{"model": "contrastive audio-text model", "train_examples": 26041, "spec_augment": true, "encoder_fused_qkv": true, "encoder_experts_per_token": 2, "residual_init": "none", "beta2": 0.99, "adamw_weight_decay_other_params": 0}
Rows from block 4 of the audio encoder, named by matrix and row number. Rows with one number belong to one attention dimension. Each number is 500 + 50 x the weight over its row's rms, rounded and kept within 0 to 999. All counts start at 0. Numbers have three digits each. After the name is the row's rms in percent of the matrix's.
# v: attention query, key and value (stacked) (encoder.blocks.4.attn.qkv.weight, 384x128, the v third), inputs 64-127
# proj: attention output (encoder.blocks.4.attn.proj.weight, 128x128, transposed), outputs 64-127
v.17 099:436486495496342429601428494571503525534527425487570518458490563524522474546532507492479514471540607408450583441512523433463490563523415516452519481516419510510493483545391415452526535488475496
v.18 087:402455576538545571480516490490490501498469657550486478512463400520557428463514439434454525458458494458459499424404496479522565553466460503411492611478525494492510503435600522524563513427529577
v.19 083:579524546555456573428421505502470548518573478519520536499582468435462538438540515462502451512507519483429489462504532534448473548482502436417534450550498522506491568504537662498514340549530442
v.20 106:429512466534500525451516456539543524409539478530467399543581476478556492471490443449586529555505569530558587562410468550523445516457441555536484563446518516426561456537471484524530529467482507
v.21 108:493523554457594539499437463403572561500519432496445456538518429560464542501448581427485466512563449577488471463507545409562638450502484558538525487541511452509482528538569539441548521499507447
v.22 093:485491408509532544453530526487505496528466582566588537460426473404501491382515523493583517561517461660639558436464544491412511542537498477458467442446473456439517503476582427482500505462576528
v.23 095:469493461493481403464565537502444539510473563535515451521601507516557557528550488545588518423455458535492553507450426564482409460578543501458532411398481532476443445512516467633558537498463522
v.24 096:563540432568448474511482509482459531601512432548530508539509459497537608499463538546562597579510432528582530621538502561482501542578494423439492439565472448573459501442498481600539456436539603
v.25 105:576447532492524570532524435498447497471594605576572480473482520450509440504449556560467439503570515507434443523466527490501616478531579506458484440439544475581466592503511424453524477473411455
v.26 096:571588435497571570594499529471561486538488494497551596505531525497445481501446544528571616473554468564454512530553497516510537530511434469592555486470442523543466510470518496536469462448544483
v.27 087:457538490491448519528522533529509456543551511543425478503570413516513516470645518445560508516481501439446456496550563533471523454462476546526340472557513499432425575511434557529585435506490519
v.28 101:484506609541571444536477468473445548615569499460404519453449518467430449526487604490498426476479506472509462443527439413448530403427446475532514495573497436448454556451452556468488429487414477
v.29 100:528498412585460531491436527458438450500424510448441513444436567436511515601421541491579496466421525503522447459491459402552531467460498489444493604432498466554584529524572467483420447488520474
v.30 100:402449515500505500480411466519494536550583450491483395427499483437473408434441462455534609542484475531439557461442515416449575528461436508402436512454458479409523540469508449543447541567585612
v.31 124:419448516489528435440496437462413540490533438587513568466485521505416479486487419531470570468447564467430575520461515596415499471530534468581611474470487566420493464571476505531526494532522439
v.32 114:517520522448614579487535413526524455447465478632459431542467535484512459505490501517473503468448495506488614443467624503513457472462538499532420591478415470535481486492416395515500492540472513
v.33 102:594480548414519520497495538511602512574548421521461453548415408448536513466454430435449555460396525494538387515566577472580439576539525506481433472384443489508507499464501499499548405567438549
v.34 110:536496556472501529436480545490448513524537531510634500486521477407423473532561531575492481502559471448504437477506404534456510480509469582503491528419488455557527426530516432463537510379512570
v.35 095:465498449576530521449498532542578520596457502518398517503522486398538461536532589505507464433495606462510476456493506516559527482504453537521559511462547582647449589405532517452512462512460474
v.36 105:471448487502545489599442441481490466511493510500495552523523604594565470459477465483442545524519459448440545492506531499469481466454455494432515463485522424502475532559583559483516563471418497
v.37 092:401403547404519437486524488412405362423507518555489521528524584473431555551549496584552505573469537464510514483445471439493493514442458411538479418433475489546458514541501371581589553518440479
v.38 097:462531492518562513533450467565381535553531572523522489491476483436463463491531454556548538435438495608502434457535441463410463450523485494563469487563469456503570532425556548522480471587503487
v.39 100:517474510453476514425562434497541509574506509467461489534479512493535461502575471420534497526434552570466501490546404448509431484456637463529581537471524471538509487481464529563574576433502568
v.40 104:455472414461552531426466525467481614486535481623514477479459424495487484442552502470488521519532589534480562555482502489509474537582499592507423445426462438541393404533540450521486533608426583
v.41 124:574498584533529446483580588503635500443472511396499425619497647539496458490514472488490498522618447608452485522546510494509536474513528471437470523585556511565523506495539455559496571541449558
v.42 095:555427512527485523420571478512522512536464452534502474449484433477537482553580453420473536566533560471414445550504509465482497596509551500457532533418499529485497437571445498435470462459476605
v.43 118:532451448436495490586494438593492431509513541535478566537421496510546495501491477449511503515468487517481546518541545532565460456553483443505526477548497469374521517544505539550564487636536503
v.44 101:584447492512524512465449457487523458466540570482493534555518576455517555419427462548476473522502501473533502582466534607578515509564464392574481512412430559532552462449411525476504565461558511
v.45 122:536550465486498508560522543459464510456540409482512562381517407448488575557546467493534563499473589500525453517540514479563497615492491432535555522489488527384499464561413565484480403431546460
v.46 131:522469518590576510439529514490653481507504497520430554617429548438473501367462589480485525359491498553456450559577492511433410510560488584421514499529517528519542522528525615576555586535494488
v.47 112:482517462466516452434385453540405509583436494490493476488430540431467565464377427430506450535479488417579505465484452542415394502540538466508468471466513459548497462439412493545540498439527451
v.48 106:503494488503394462441521515493531513454532452550498464454453440495505476465351465426482558476388489446449504478446434551406399511498509560416456564456535543526527427456514426578556486447489487
v.49 087:508599530504523492606551558486443500534498448532580547398535521570491463511494440552550405494559465569552504527523482541517425549552514386535425629539504413587538512536485527501419494471466503
v.50 086:483540607483480476453473495572520517423562546443402549534469420529503512654495512447476453549510531476587463508475531583470511430465535557372544413497611486507569534460490520422444560528481441
v.51 110:525454530537535518528468553468431518513564408460476500487464482555508581551536449538550540525498517428515531531475479465520463521602445502568517548578459368496547546493392641530592513510509453
v.52 093:489458554462560598367554506474509503437483465487458489468507481465443465468550509475525607443550520408475461490475544537548511513517400545432557519500459403454435449568552409485461385527504586
v.53 105:427471516523609495476498477504466552505456496579548567474529438546486488546472573489692444550519537430463488548496443554553494463475437453424452524456512593477477500498473493472514598480493428
v.54 103:465527581470526505538476591503471541516461427498562559445473579479546433467522421605385465513488480420490456538536597501530450517598504432491543593530491478468541480449450479514482471477499447
v.55 100:512429498552491586506485527440442489522479525451415435501489505452541506490465414547580514480405544433492537448552399449507519492557476408424516521529547515451555427545515522452473528570489597
v.56 105:522563438455476518418522435477505481503447602448387531545523538462457490488485518476563497501526547561462435542543525558499456570455558596547487515467550499531496478445574523437440447451531507
v.57 101:478474547598531486492502519418555497511400585560433494495542478507525556540457536539599559519397539378479488542532536510541478495483575404475528493517496524506576568439499476548459488475482486
v.58 100:478513570514523470456474625491502502528561469533515530648504519535457429562473580511472476497543422534515423449466557570449474443531603563533518522541502415545499490536444463648431515438472531
v.59 105:463589531454475488507527567506387493464450455577512575473504488463615492512452481557512474503628527551464440540473596546472475566450580519502494553455577547513450453416528436477520564468474537
v.60 098:475484480456554550544508551482523548515485441503457490589487530538577498513455382585429590502523560524533458455526517545505544443576485599457534490502544558500596474535559534513499483581515490
v.61 132:501562568518528400503453424598422431554527535442470564499540431538503564534559562472526446464513433515568525503539542512481546538538537512581530464495645465529442587472457519464561548484468486
v.62 106:529542495430549536521565515465535568549428506534487538442525495583505525558542521466535580521456522472470502599458454532514448522550475434390559442482430551419567564492455459603444506469528502
proj.17 098:564428555509411444454489476511420500467570488531549503588522457483456549512484469451530537545530539632525430453488605489504480465501535429465478551394525478490424492454576489641464428479503533
proj.18 089:526470488482445440427504512511516578545449439593528501554489559518496523570495517520502504534477543536510523612504446440489529403471626427507379381571601573434500498544514564520488509532444454
proj.19 092:374489412540502457533625555451518441497535493542430446452442505424523517605556446530477538483497481474506547572497506406524495374527479553538507469515544473587473426441491418443520548480491552
proj.20 090:506502472507483447497512581464562408498481397405553526545465562505451531511459466471446434435471508492452528491542483456557523541607506596483501527571522502537441471418568456522473551553457551
proj.21 092:476498469456528488452583518518456493612544520462431479476462541459566456406526461572529485549473524439494586458516489557423395490437503503485570506456503466435594502519407507514521524510441503
proj.22 091:497459488539507503546532544509557588569491440526401451589536517601462488547471549557489510489455526438429492524479518507554467556563557541402550520544516534540464449430461423494463463536546527
proj.23 105:554501503572479459501355481532578550524645518565545515549498489484438509466464594526501534488548473428513401446486522482430502550499525453409480461580373505493468544539464522443471466492583408
proj.24 099:476540569503541502519548522480564515422460527513503487492523516544516417528489555473428437526494499481475453490502480440441457541497435541524491571529492526568516437515484519462417498517460342
proj.25 101:484575417415481439544451459482504446534469454446501537532537501559568606455566438465533499478488440564547525439525540483530508437406515451478538432582547517408519408486506610518427511477576552
proj.26 092:462455476511511477507487485435380560473519487435488530398520498517551511513508549442444422503523439460557400553520468605455544533434461447511493566471533464538497519414525550518478497576454545
proj.27 089:569472486530485444495433350440560527558420565527520565535532581473499428485474591564504529494518510508558492508498501424558557569619488468443601549494480512426543480544482441504468525502451523
proj.28 108:499418502427526484425504468514526480521434467526442545490507498463590586368613487588541410487514492506527508443434436479544463615470547464550621542508474522455525463503456518454566523511495513
proj.29 099:489438558472595432494514528553477489437450348517609458486541417514553555517500522464587547467561473476466609689536606489464495494420457475591442431569529461543428423486533502503518516533549436
proj.30 108:479505647553508487439609492485562486522489563540528532547528496480540543515558610552546443456482489462411480503619545587557474527513499456526552533564530498595402435586484553468562527499465383
proj.31 118:405545391539463528464563580455581458537493509439500443506458474458503464577586515440489460464462419434457480487514446488534452512582410447475542487511482443520460486426484490505547490514536516
proj.32 107:511511494502489468416442583452446546453519558527501472486542522490555529462514460431432521514467506418492460478441507477529514465522393501414556528498443558537466568675492523458516526463555605
proj.33 101:497382434558484509533532443581405519486409510513605527467417468424438546391481547519413453471497522528519479461501421468550481569486439477561486483506449556553533546493459574518454573503505453
proj.34 112:561472485525514407584438477471547502494492505546567546470345505447476553525473520525469471511497533563476444470510555511484449433580467353524542544465545448433481614461504549497512559534457494
proj.35 100:511494453544541522556545477515552416413625493452563474437469548499501478473388470457459487542526494481503534503508497523544436584503461557494553472546442533435494479517502490515449532439533492
proj.36 112:515549429519440523443446470551497464495507525447431493522439586471539505601483564491603444563452359468524476521503414561479576502437481492467403468592448565491544449472476488523507409489552511
proj.37 129:483479476585456523509458509567539523514354435512470557495420467497480512414437536434453427535397478509448534558440442558485557444500491505452431536536448477483480533489496502579418481516451524
proj.38 107:446490508471448508537471490434604495458433450487456608564491566508499550474419496455488343499473495444490484496557566400476537496558513449483438470559531545499412525497457407472502379410449568
proj.39 094:566545567474486489492413510487501443441412488466423476476444534481500459538471564358520397518446570409454532480616436439478513496527518476454495520445526565542493485495553411466460582416453468
proj.40 113:498450518439451488544475395495577476468487554419548490551520466513541531477532535572409499410465384525500503390557527466476560534521455519531554509484532487466580563571510549559418590464486488
proj.41 108:529441478451458396455511500473477488582492546558580471468613514396533528494544454565477559448423604520576557521446463572564434507484510428543529466428602519460526523534481601475577510484460516
proj.42 102:505518439500453488523538475492534580517526511506473437598455532582537561506500515531432541455572483608526501415500459566450412519505462496538533460509554487459487520382460556493527514564520492
proj.43 105:447531531522569579473462543463544507460551425457488465476579510499475458490549513436459590389380574483501609572565459486421487475500534551556495405501548462511515418449470499528387399480584458
proj.44 102:471519543416544488455447529508482497553468517455538502548620460504534398507445404440564603458489473499477570503409474455540581519435530523427461420559543449504472512475517480515481546553523508
proj.45 126:489514606491490539565495463563475507497505477480537538495475582605492447521421602527488483511535437503456376497448553462558478457519495485464523508497447511443555495378478446474485479499408495
proj.46 103:477508531439513594481557504568474498534525548515507532496508431490498485542440417468424592436480544497516611525542409520494471494511485483566491423539556579494477466445419472452478566508429476
proj.47 100:556585514445451467582450508403502483492476523508557447526578459566480430477532501467527507474564528485437450507540538402542544371557572562509561496439522425468542480536484425465583488541497547
proj.48 105:525510488396489513495477508491372403509510459478571518474483486475596528411570493620537403467542523499547515499475514424546451443481474453538559494528480488444440546431574506491454475456446484
proj.49 089:513478425515434495447414532452419510439519480544467466532489464444543496526526504509393526548505491468461518506473437444504483444543461521462426367502631548492431570419616468494562503480578439
proj.50 084:478581516484548544495479572412499487622413514422508570506541580451540414415468489501535569516538576462463452484526482498503512507479537524637509514402441550545473451494480477603595475511473528
proj.51 100:463508446466449507500536431473557532475491463447538493512414610433452495418434615473535507420593565564565448467514540549458468408532558494434471466481532417640506451559545505498485520465612553
proj.52 101:448450502481475516471470477520497505525425539486509575620488435524537560461514384475355522519470534491525597566458526511456459491471558567424499497516479584499514558532502492443484527480487464
proj.53 104:494570438463486450505524570443502550541512535476542501507465567464501588491599451513456514572516479513597559507489593484449560522480553486537450481467571443474641519542544531553524443557551525
proj.54 099:573504454534445552540552443503558452427454516494459450528388512412442431520451549483586526456476556502469493548486411450428593513525491411521532402422472552498468495564519561495517505479555585
proj.55 108:558521577515373431537483485456509407498511462573539472530442612550508484484530559456444490445586552487508475471454558494517466559429487554468455478458477483481466547523565450570572421342519471
proj.56 129:551453412475577560480563552517550617530542500495568418434432503545425583478487506619427473519474513455500424547476453435487515396482538487479497494479528518485527499586524533500441473574588554
proj.57 095:541549548447512408490590524477396570590462487497508576472544528538552541465514454446417383502472458507562475441523534526540451545453508505448343500471491438564559539525502479548532530546458464
proj.58 089:533502485510493508519467486494485494455514460446543514479604388516493530504389451535516519470480531467492519540479352444518504614523447496527440474386552555439525478490548517470479541531480516
proj.59 098:492375560487520544417517460539550497472427509423562449521529444411463426549497507518499503548410521481490558455570455457514470443508490468520517395501501627466468582544562468621469462580576558
proj.60 107:574531626542414482586542549512484475511437534493463472501542519554469387570499569536589485409544490528504462503558561413494424507457454516540541493510528581486394495509499509465458539373474496
proj.61 113:511451442500466619448484545475513576488529406425532529520529520463537430485573452474498441497566574518424574497497460488472476453672516588526471522502414512463482445390504544488435486510508608
proj.62 091:479442487572540463533535451495495497485423573546531446575438490517515531492536497518529421496527492571530583533552528452448530526420558534534509580514524506448416517531576477491557532499459512