Rows from block 8 of the audio encoder of a small contrastive audio-text model, named by matrix and row number. Rows with one number belong to one neuron. Each number is 500 + 40 x the weight over its row's rms, rounded and kept within 0 to 999. All counts start at 0. Numbers have three digits each.
After each neuron's rows are labels from the 100 clips, of 14976, where the neuron reaches its highest value: "strongest on" is what is common among them. Only what is clearly more common there than usual is listed. The data: short read English sentences (LibriTTS-R). In brackets: how many of the 100.
# fc1: first MLP up (encoder.blocks.8.ff1.fc1.weight, 512x128), inputs 0-127
# fc2: first MLP down (encoder.blocks.8.ff1.fc2.weight, 128x512, transposed), outputs 0-127

fc1.129:520492441514439446449476449486546442398518483497476565496462604509495522504473525480513537454501526502456446424467521490493491463512499435483502472385476575509433515546514499484451470530522506462531519496478525498511534514392450494544494507550448502539556475463435524504531526479504419497477428508432443458522438522523494503457467460541452495457559517466490479513426533468464455493453
fc2.129:533527556523503483515482515442426522516520486516531429511509460471518475483475482512457494550491512481566515470520498509506443534458450542484503407525440405525530459468461483551491461471454477531483470427463483512491545505532548499405503446393505492490447599468514464505484484530539542421514537470490561515488527435491451410485551448471454443492432423509453480486523471560498490545493
strongest on: the word "i" (73)

fc1.236:496449583401516501510501514448490524536500498514504557441486468497472489502503551483545551556501538523509534537506410474540420479501515472481510539557546464465493435471496527398465452508558477514469429432449480508495431530546399501506500497512414504491473540412492502497532520535560536571562521542494575512554506511510492512505448521486468545462478500475520520445562533463468442498445
fc2.236:456548436449498468499451509461450476475503466497486436549485487453513452478510463508542528478465428440409480485508509523543448564470445521506497521408456468472521455498456474553405425440471540483492484529526458504460530451520548450435552447462510513483513473530430495559472446390510436418479486506468436502524488500506510477457558447487530487514504501510521512556473458461493472508570
strongest on: the word "what" (34)

fc1.162:471504521497516523486460485496458491501452473510472474484434507479424503490480510491500525506527462490428451433526559509461643488523538530512624496505510483509503485532559517514491550498514497513480532556516518509505501535517544550496510502517457490556574604449496476549473479500534466473530490551509475478547468525537491523479479346518585475480420482553463540527564452509529428507542
fc2.162:533516536525420481510556483539490487531506556513475462540558515531485537449453510523514502578524532523518565513532431532461438532529540554476465514499529464435509498494529481510551481561537536515524448450527468501558543565470431533478456473487524478444503403528507533454528556571454507542463519469490548550435508513503441557439533557515398439515590464474526464497466534530447539508486
strongest on: the word "said" (64); the word "he" (36); the word "she" (31)

fc1.283:504495484481482487448595536491597589512491482472469469448484429509472485549538458536524472441511508532434485453476548542513507574462481506520516500571523548445442480484488554460555403518495547521495495466501519489558518468485524486456459462518520492508453484540481613543585539472559493463539541454498484492537518555576548553477475507452491491565476492471487429499459520553496576482496
fc2.283:552514498514501497470455470515521523436544506524526534528524516548485533515461550457451495486485539504514492583477448491477478488444527494495452498498570477494466508541564423504487450474435517492480478502598476528449555562551525527592578563493498492515459552506504438473500489437512483474538473614464571505446502484400512572509459534513474549524468443506441609477506500471512487498464
strongest on: the word "you" (61); the word "i" (42)

fc1.349:521516501492496468488452529481500547488541494392507511442458515482506494510544524472469497526515507494493515495498452433497484456507432518409549491509456501562486547497472488574530478567548497483493423448502540512510522484550485533575449543524469462524586520521477552388465446462466447489552500545500507498540390493546588472483462548509534534523572523392531512532516467548479478512532
fc2.349:469529537524456510502494531498532532580480526519454519524548541598510488520496513490527485491538489512552412450477483476411493492502501460509436437456588499495454439442492489504477493471475500467511574466563443473433554478445456438457559467531517538531504553519455480486461513562520440477506526509527461529554479514424429485529487515448432394499484465519457561502546511479443541446481
strongest on: the word "but" (48)

fc1.107:495490468449507540439426492541463456476507519545465587468575536470443489446483529455441498498560567485473450445590525544485524543580557495513522422538472516495497533524549496487569523499522535531521516502456553541512480530442525518551504519508518436572501498438528542527461508549501471527469465501519474458509499492525486551470425496413438493474518563569419495485486513536486506506600
fc2.107:551530539569452475423538489489441533532447496463511462500474464456491470516537499521565550549540429508501512505430535485492523445463466504505514507478472514476508510492518428523540498452476456547461468536534546528542535518539444544483484478446533449438452514483529517461555547481392538472501477540489579501501457600505505513506510542550475406497572465460626497525576498507506539487487
strongest on: the word "said" (78); the word "he" (42); the word "she" (33)

fc1.298:499500514484445591439476493517513520447487530506444611592504473456455508544489558497529552506453498477507487528496511534481560525553518513506526505530502523459529485562553458550409573416505548522532420470548566534502546466506501531575541553526500485497558521533460507528537514465465508491470409602496527477438455524487527494493459519492552511455549479490435473457538550518504516505457
fc2.298:568543463486473442544495488436497466616552544460468563448581420535530486497498529554431498516489509475486579522600483426584528531467530537513505494520517551510500445527481466539487457521503496477496524487491508488456534535484481511435489481512478538548568492494518433528513518472508500494559575475546493552480533530498455453478486556484457481552412493511525573543522447471454448498554
strongest on: the word "said" (55); the word "you" (33); the word "she" (28)

fc1.61:512471499449529418489493542413522471502515572572435462548520552435471567541541440498511526456529537513545463535485543501545515511579514508541480460479499518460459585526526504437572487534509580541548547493462483462456443490511529536546479492520540477560452471469527496478502553547468494443561453453506530468477480484480484467483410473482474484526523562475563485565553512511594484475486
fc2.61:466473559436511521503518535484516481418518420465498472460495396487496511449451497475508529546530483496521486458507499556402450492456530494458475557574499437526502466444533526469491489491441466487506511475517398532519544493498470464462414493473459492428529513491519450519445438475409478465502443515455461467529496460516526522554543503502542459582566497542512464593467478465469504456463
strongest on: the word "but" (27)

fc1.167:511471515491508606508515462530516632470525551500555566502466528516370513463521566522491573510448505498480537511502499482512574543524543552510504529544588432455530447579490490440470515519549527502418468457483488482448524471512519570445480521485461483484449507489489451528488583553488577536501500502484518426468492535506525522529470495489479491478532496501548465496512474459481561545527
fc2.167:564584481495542499444473510489533446469447467499483483501477501449579441542487506543578523514540443546496544498451477554508454548528486507486514611468446614505465516455532536510438532497487577565568516498557421556445457547502508514475498481477551456523481512513447558544439464469516432499465496494523487528497463475499520469586519466495495491561481445539489497537497495521518451476444
strongest on: the word "what" (31)

fc1.409:500539524508530487454462505444511451411468535524488519497519450529461491566427550510501412514508459443451489505535460443468416499499505518518543471449532481492577604424469500600493446486500518482538548475462522454450576487526495538506436538472512552544519490535516467453439496474567466512560535524456484456502569539460517525526496529467465560544501467424540521550457503521505489489456
fc2.409:518482455475529486496520454505539474564566477474552506420489485541462523434567474566475519480473555522528541519465495475534498548507507514511446538499549453523462406553520463440480485467557543499517465504512467485582485467542552447474498456596476422515501485509511451552557458520461489445571452518565507537482384449426485504469493491508484490445551504557515488442518451544463496539510
strongest on: the word "but" (37)

fc1.383:473499406494555583448517569490549551459489427504497448459474464493427531483520447438505495591547458444454490469495463492524475525558485535484503511530493496565459493503484546492500536474536530528505463483454506533474534475557512519493434503458473520533539499426439538478518538458514426468505481450544578501501593460541491524455526524509508444497523466595398449446507563490497481497487
fc2.383:453494551503450471492465486490526524513564540454510536479551498560528555463485516545475493441527484515537470542484456510452529452506489513550576460435516437442523498527578473540471503503580430440470501455514414473514604492513452489497570517487534474493498452508542524480468430528514472462453474508480449479494411500458478489545507402484448505488486588409539504565492506455501480553515
strongest on: the word "what" (25)

fc1.282:476462452452422458524533463485527509511483545551509466549517516494552499533577494543465508488518562524548459521468478503405595499492480512556527515497471489554551568501453465542476541517598473477491492516478433517492467492506522555477570414558495515545491506490450473523472516538488410517503506569467515540540520501516509508590513538471545453532481589505570562432550502485490501526577
fc2.282:561472522439542499432446599437461485511540463509436436389507475463533494447527483474591524513498583454502420499522566495541426530483540505428504427464437471474472503453530494456510481457478472539492471502488487479529467514493507438535448491515532509518520594585556491499554511495536532523487474451515481505575521538493486498507528521500504566474477482538485453505508521589465522475509
strongest on: the word "said" (32)

fc1.121:451501456431504523542557443475460489530535374449483482419515488504524512496463553424452504514504501509512471470539533503549515485448546538549541451462479543435506593469581485553576535550497536512537480499550533503494526444479517521548463508478541504489515497491479457474479456468477526499501437517419474405491497523531491487518452492493460515443479471518437548502504495511556467416396
fc2.121:477460509502481496490489506560534504480452582515533528539491566538537501473558452510508468418477479513554441536442426444461459517556465509421436500500585413556533447485488534492423501528461441524487519504449549543512404546500482475465396497495503466532455525513463556515515474531495455474523518506484599531535536485494496492445504498492452475552463548466483524458510528510450547522566
strongest on: the word "what" (36); the word "is" (26)

fc1.476:460471453462452494465534490534493498514504491519457520471491509442511471491475492459444484532475493592569431520465499541515467478540465451414489538483494545511572489518481469456549456475405632578359525540468497478507528479498486471467502474453472485464553537510505518512598487455455526543457449514542463520481522544522497467557517549487466480446474488537487471508480513491432511573520
fc2.476:471514498526529592464484483476514503517539449511510426517526469461506482564523534491561484482523472469548638501549531534462513483473466520556477452578395520493469517490503511505514495425531419526513502457498510428521540440497567505485492512546524491476603500511534537498510536532565504509533476470519512481526487457473538600492437570497457521410473526480430495524486539526472483481426
strongest on: the word "is" (30)

fc1.181:529465455515514532531440501504558476442476489498410503497502495514488507451527453592445494560463567512506404502493568527530561421472415484533469533509482571533583481465407534431488431446457569514521539512455480489520458444580503498516508483554480508549449510495541473497459481504508457470483541492499532530485490473487489460553539491541466579474551520530467521476484521441526576507519
fc2.181:500484493536500450471544500497452518568538512477476546493526426427446540486421493477490514493545485481515533470503462469449444574525489566481482509477549492470494510460609529483542464535491470501451437561558478485494572502437496525464513509442537450456571485496522499542459523539476553506456410495430503483512524526492570479554478478417536487446495473419470528452483465558464409456498
strongest on: the word "i" (39); the word "was" (25)

fc1.492:459466502459485523502544478516474555479527491463530534539483496538499457504518492524439417542524438479427502428510576483551554537469378486510492524546472499515570450479450472439425552531542501443499475478543460528456572545568510457518515489485506564445527514488520502510498453457443501490487540450538509531446538426531516466469479514450511489495479511518506491433454544507573489383450
fc2.492:526551459484500508422564522534582452554476517461484559465550494519467498464542494464529484479480582559462440531469480492411525516511525483485579491511586496513516612416570516524521468465483496492519517555490455518471514439472467497505437504511489471479447546536402558537495480510513532481452462530491462501480468587473473442513533474462440508505539506503490445570502476433470486553466
strongest on: the word "what" (38); the word "you" (36)

fc1.342:466484459470565477496443471389466500516429492534450438495585517492480431471524502535556432520512511435515535545556524529465478513539546468475600505492541550509537521509515484512551501481523451472483463507512514489418547553527505515507595465513499506526513548489497487504475595523483505466562519505483566452453519417469496482481458480507557507491504525489563421597506553451562498498470
fc2.342:493550538507442580455491487526498520510506527454533514449441444579500550502432562490455522522510506483520482427473465480526525518534534460532441447534503455506440592491508471480418464515511617551514480544496557508508459454533490437476461567496527518480516494486580538463433504515471490482499526500518453488478510557472452552510534505468476510427506529613502588473473454523455452497466
strongest on: the word "what" (25)

fc1.258:467474496574557427585469490489525497462445505458503561466536497461479443459582513532486466467428527483512528493471503519562445542497451514508472528559467550482492485496556567504487493521518437556489468551524547478579479535470512446559570548543451518521459550520494500473474508521486451482502486465409450521474589537542539509444504432487432516460577513512519503521442532512497552550431
fc2.258:478505536556441509473503543499513462465548476460484512532436471568537568555528595424520493468485446555487554409480532487447514432568484463498553489469471483472477476495474489530497462484560466493548481534546438494444523494538430582520546560483478468492484460460471537530513461457519561522435491518567384474568520548508488519443499479514495530520484477554514532511546553552469460498515
strongest on: the word "said" (75)

fc1.145:485494527483425510541447462477480497545494494518502520539463488554494506550464526479511482512511488469530429503462543456534511505474499455586485513489515510549536537497495448531560579494418466502558463474533544534508494520474479558521487499532563454554523496542576572491546460554559572605469444510486568515535503560511516481578498573434574509602475505564503544459557504491461498481501
fc2.145:478466440422567484547519507485527562464537471526470555522561489478503500510535432467451491490498535502516500528520546535480487509509531534451580475463488476510520551474557455503492492522537515492507555504476430502543470517489484449483501474492522548429531480524532534537546601494432486428469378518418526489520467431488482542462528476543440535531497491511591450593432465556522450472476
strongest on: the word "said" (37); the word "he" (27)

fc1.201:509446501415493493496484542472513580481547509495464553498559465512563550470510485482505513482510533493505529538505550463501471571498515525506571563460568463578540552490507506483543525549578477549539498585464546466565526476492512548479481489460549509547533464512514508477452549475488488495533503566525570607532501498557572504510488433505559501505518585482597501472579548562485486513479
fc2.201:447506557444498556526460433487434507485470529558468459486494481478532475528498535463537524547439512419525452468473563578489480487531495412530452465468452475438441506485482522512470487485467469396518505534511473515503503497497515441454518472397487489486487517526459503529593457511497517467552544469386434428536453485422439545522502543526483485518535446525522513543498482547450528511505
strongest on: the word "but" (28)

fc1.146:486528509489540480481446474552478520536491493477491511499491566454557464485500523485526522448503541543537541422483442482448508602543551518486555527557542514509454501602451524465420475497470496493541480487548467555501424456438487468525520471472565461516553434495532561505593496473445462525554481483546451533545438464507440472485458475546450590536528478472459508546478550538490494526453
fc2.146:521490462460479520554537480450535475495525455498524443449561517532508549465550503484545426505557452475526397509452612483537510466483458538520547555442474482528485482420456483545435507544497540481473537481476431493565540526512540571503474533565551470538421544499507445473457450562527528497479486483467558496467489460550454500493492560494467439505529584490479442481436525504500531536517
strongest on: the word "but" (42)

fc1.308:497498504516493544497474509580483560530524486476581470532590551527482527438511472479486499475513450503529552470532523492582496485503393437565525509561493474452536449552449492509584558502472471476506464476424512523486561557493509546433529497493463511450506543561531468450554472523516578538451497549503518540498442523521524560464422492475516446458434474513572478533493506523431539485520
fc2.308:514495516531510536523533501565506442479470506543463506486589503525496484567472545519549568537482509503527429511543500478528506488549529502380432420487482446510518486485535460477485483485502521575417494524515515482466446484512585505505441508558484485509550460464496510512462546460483490528575510405486523548537501425528487518494499560536423541393492477516497536602502556520466444519500
strongest on: the word "you" (45); the word "he" (33)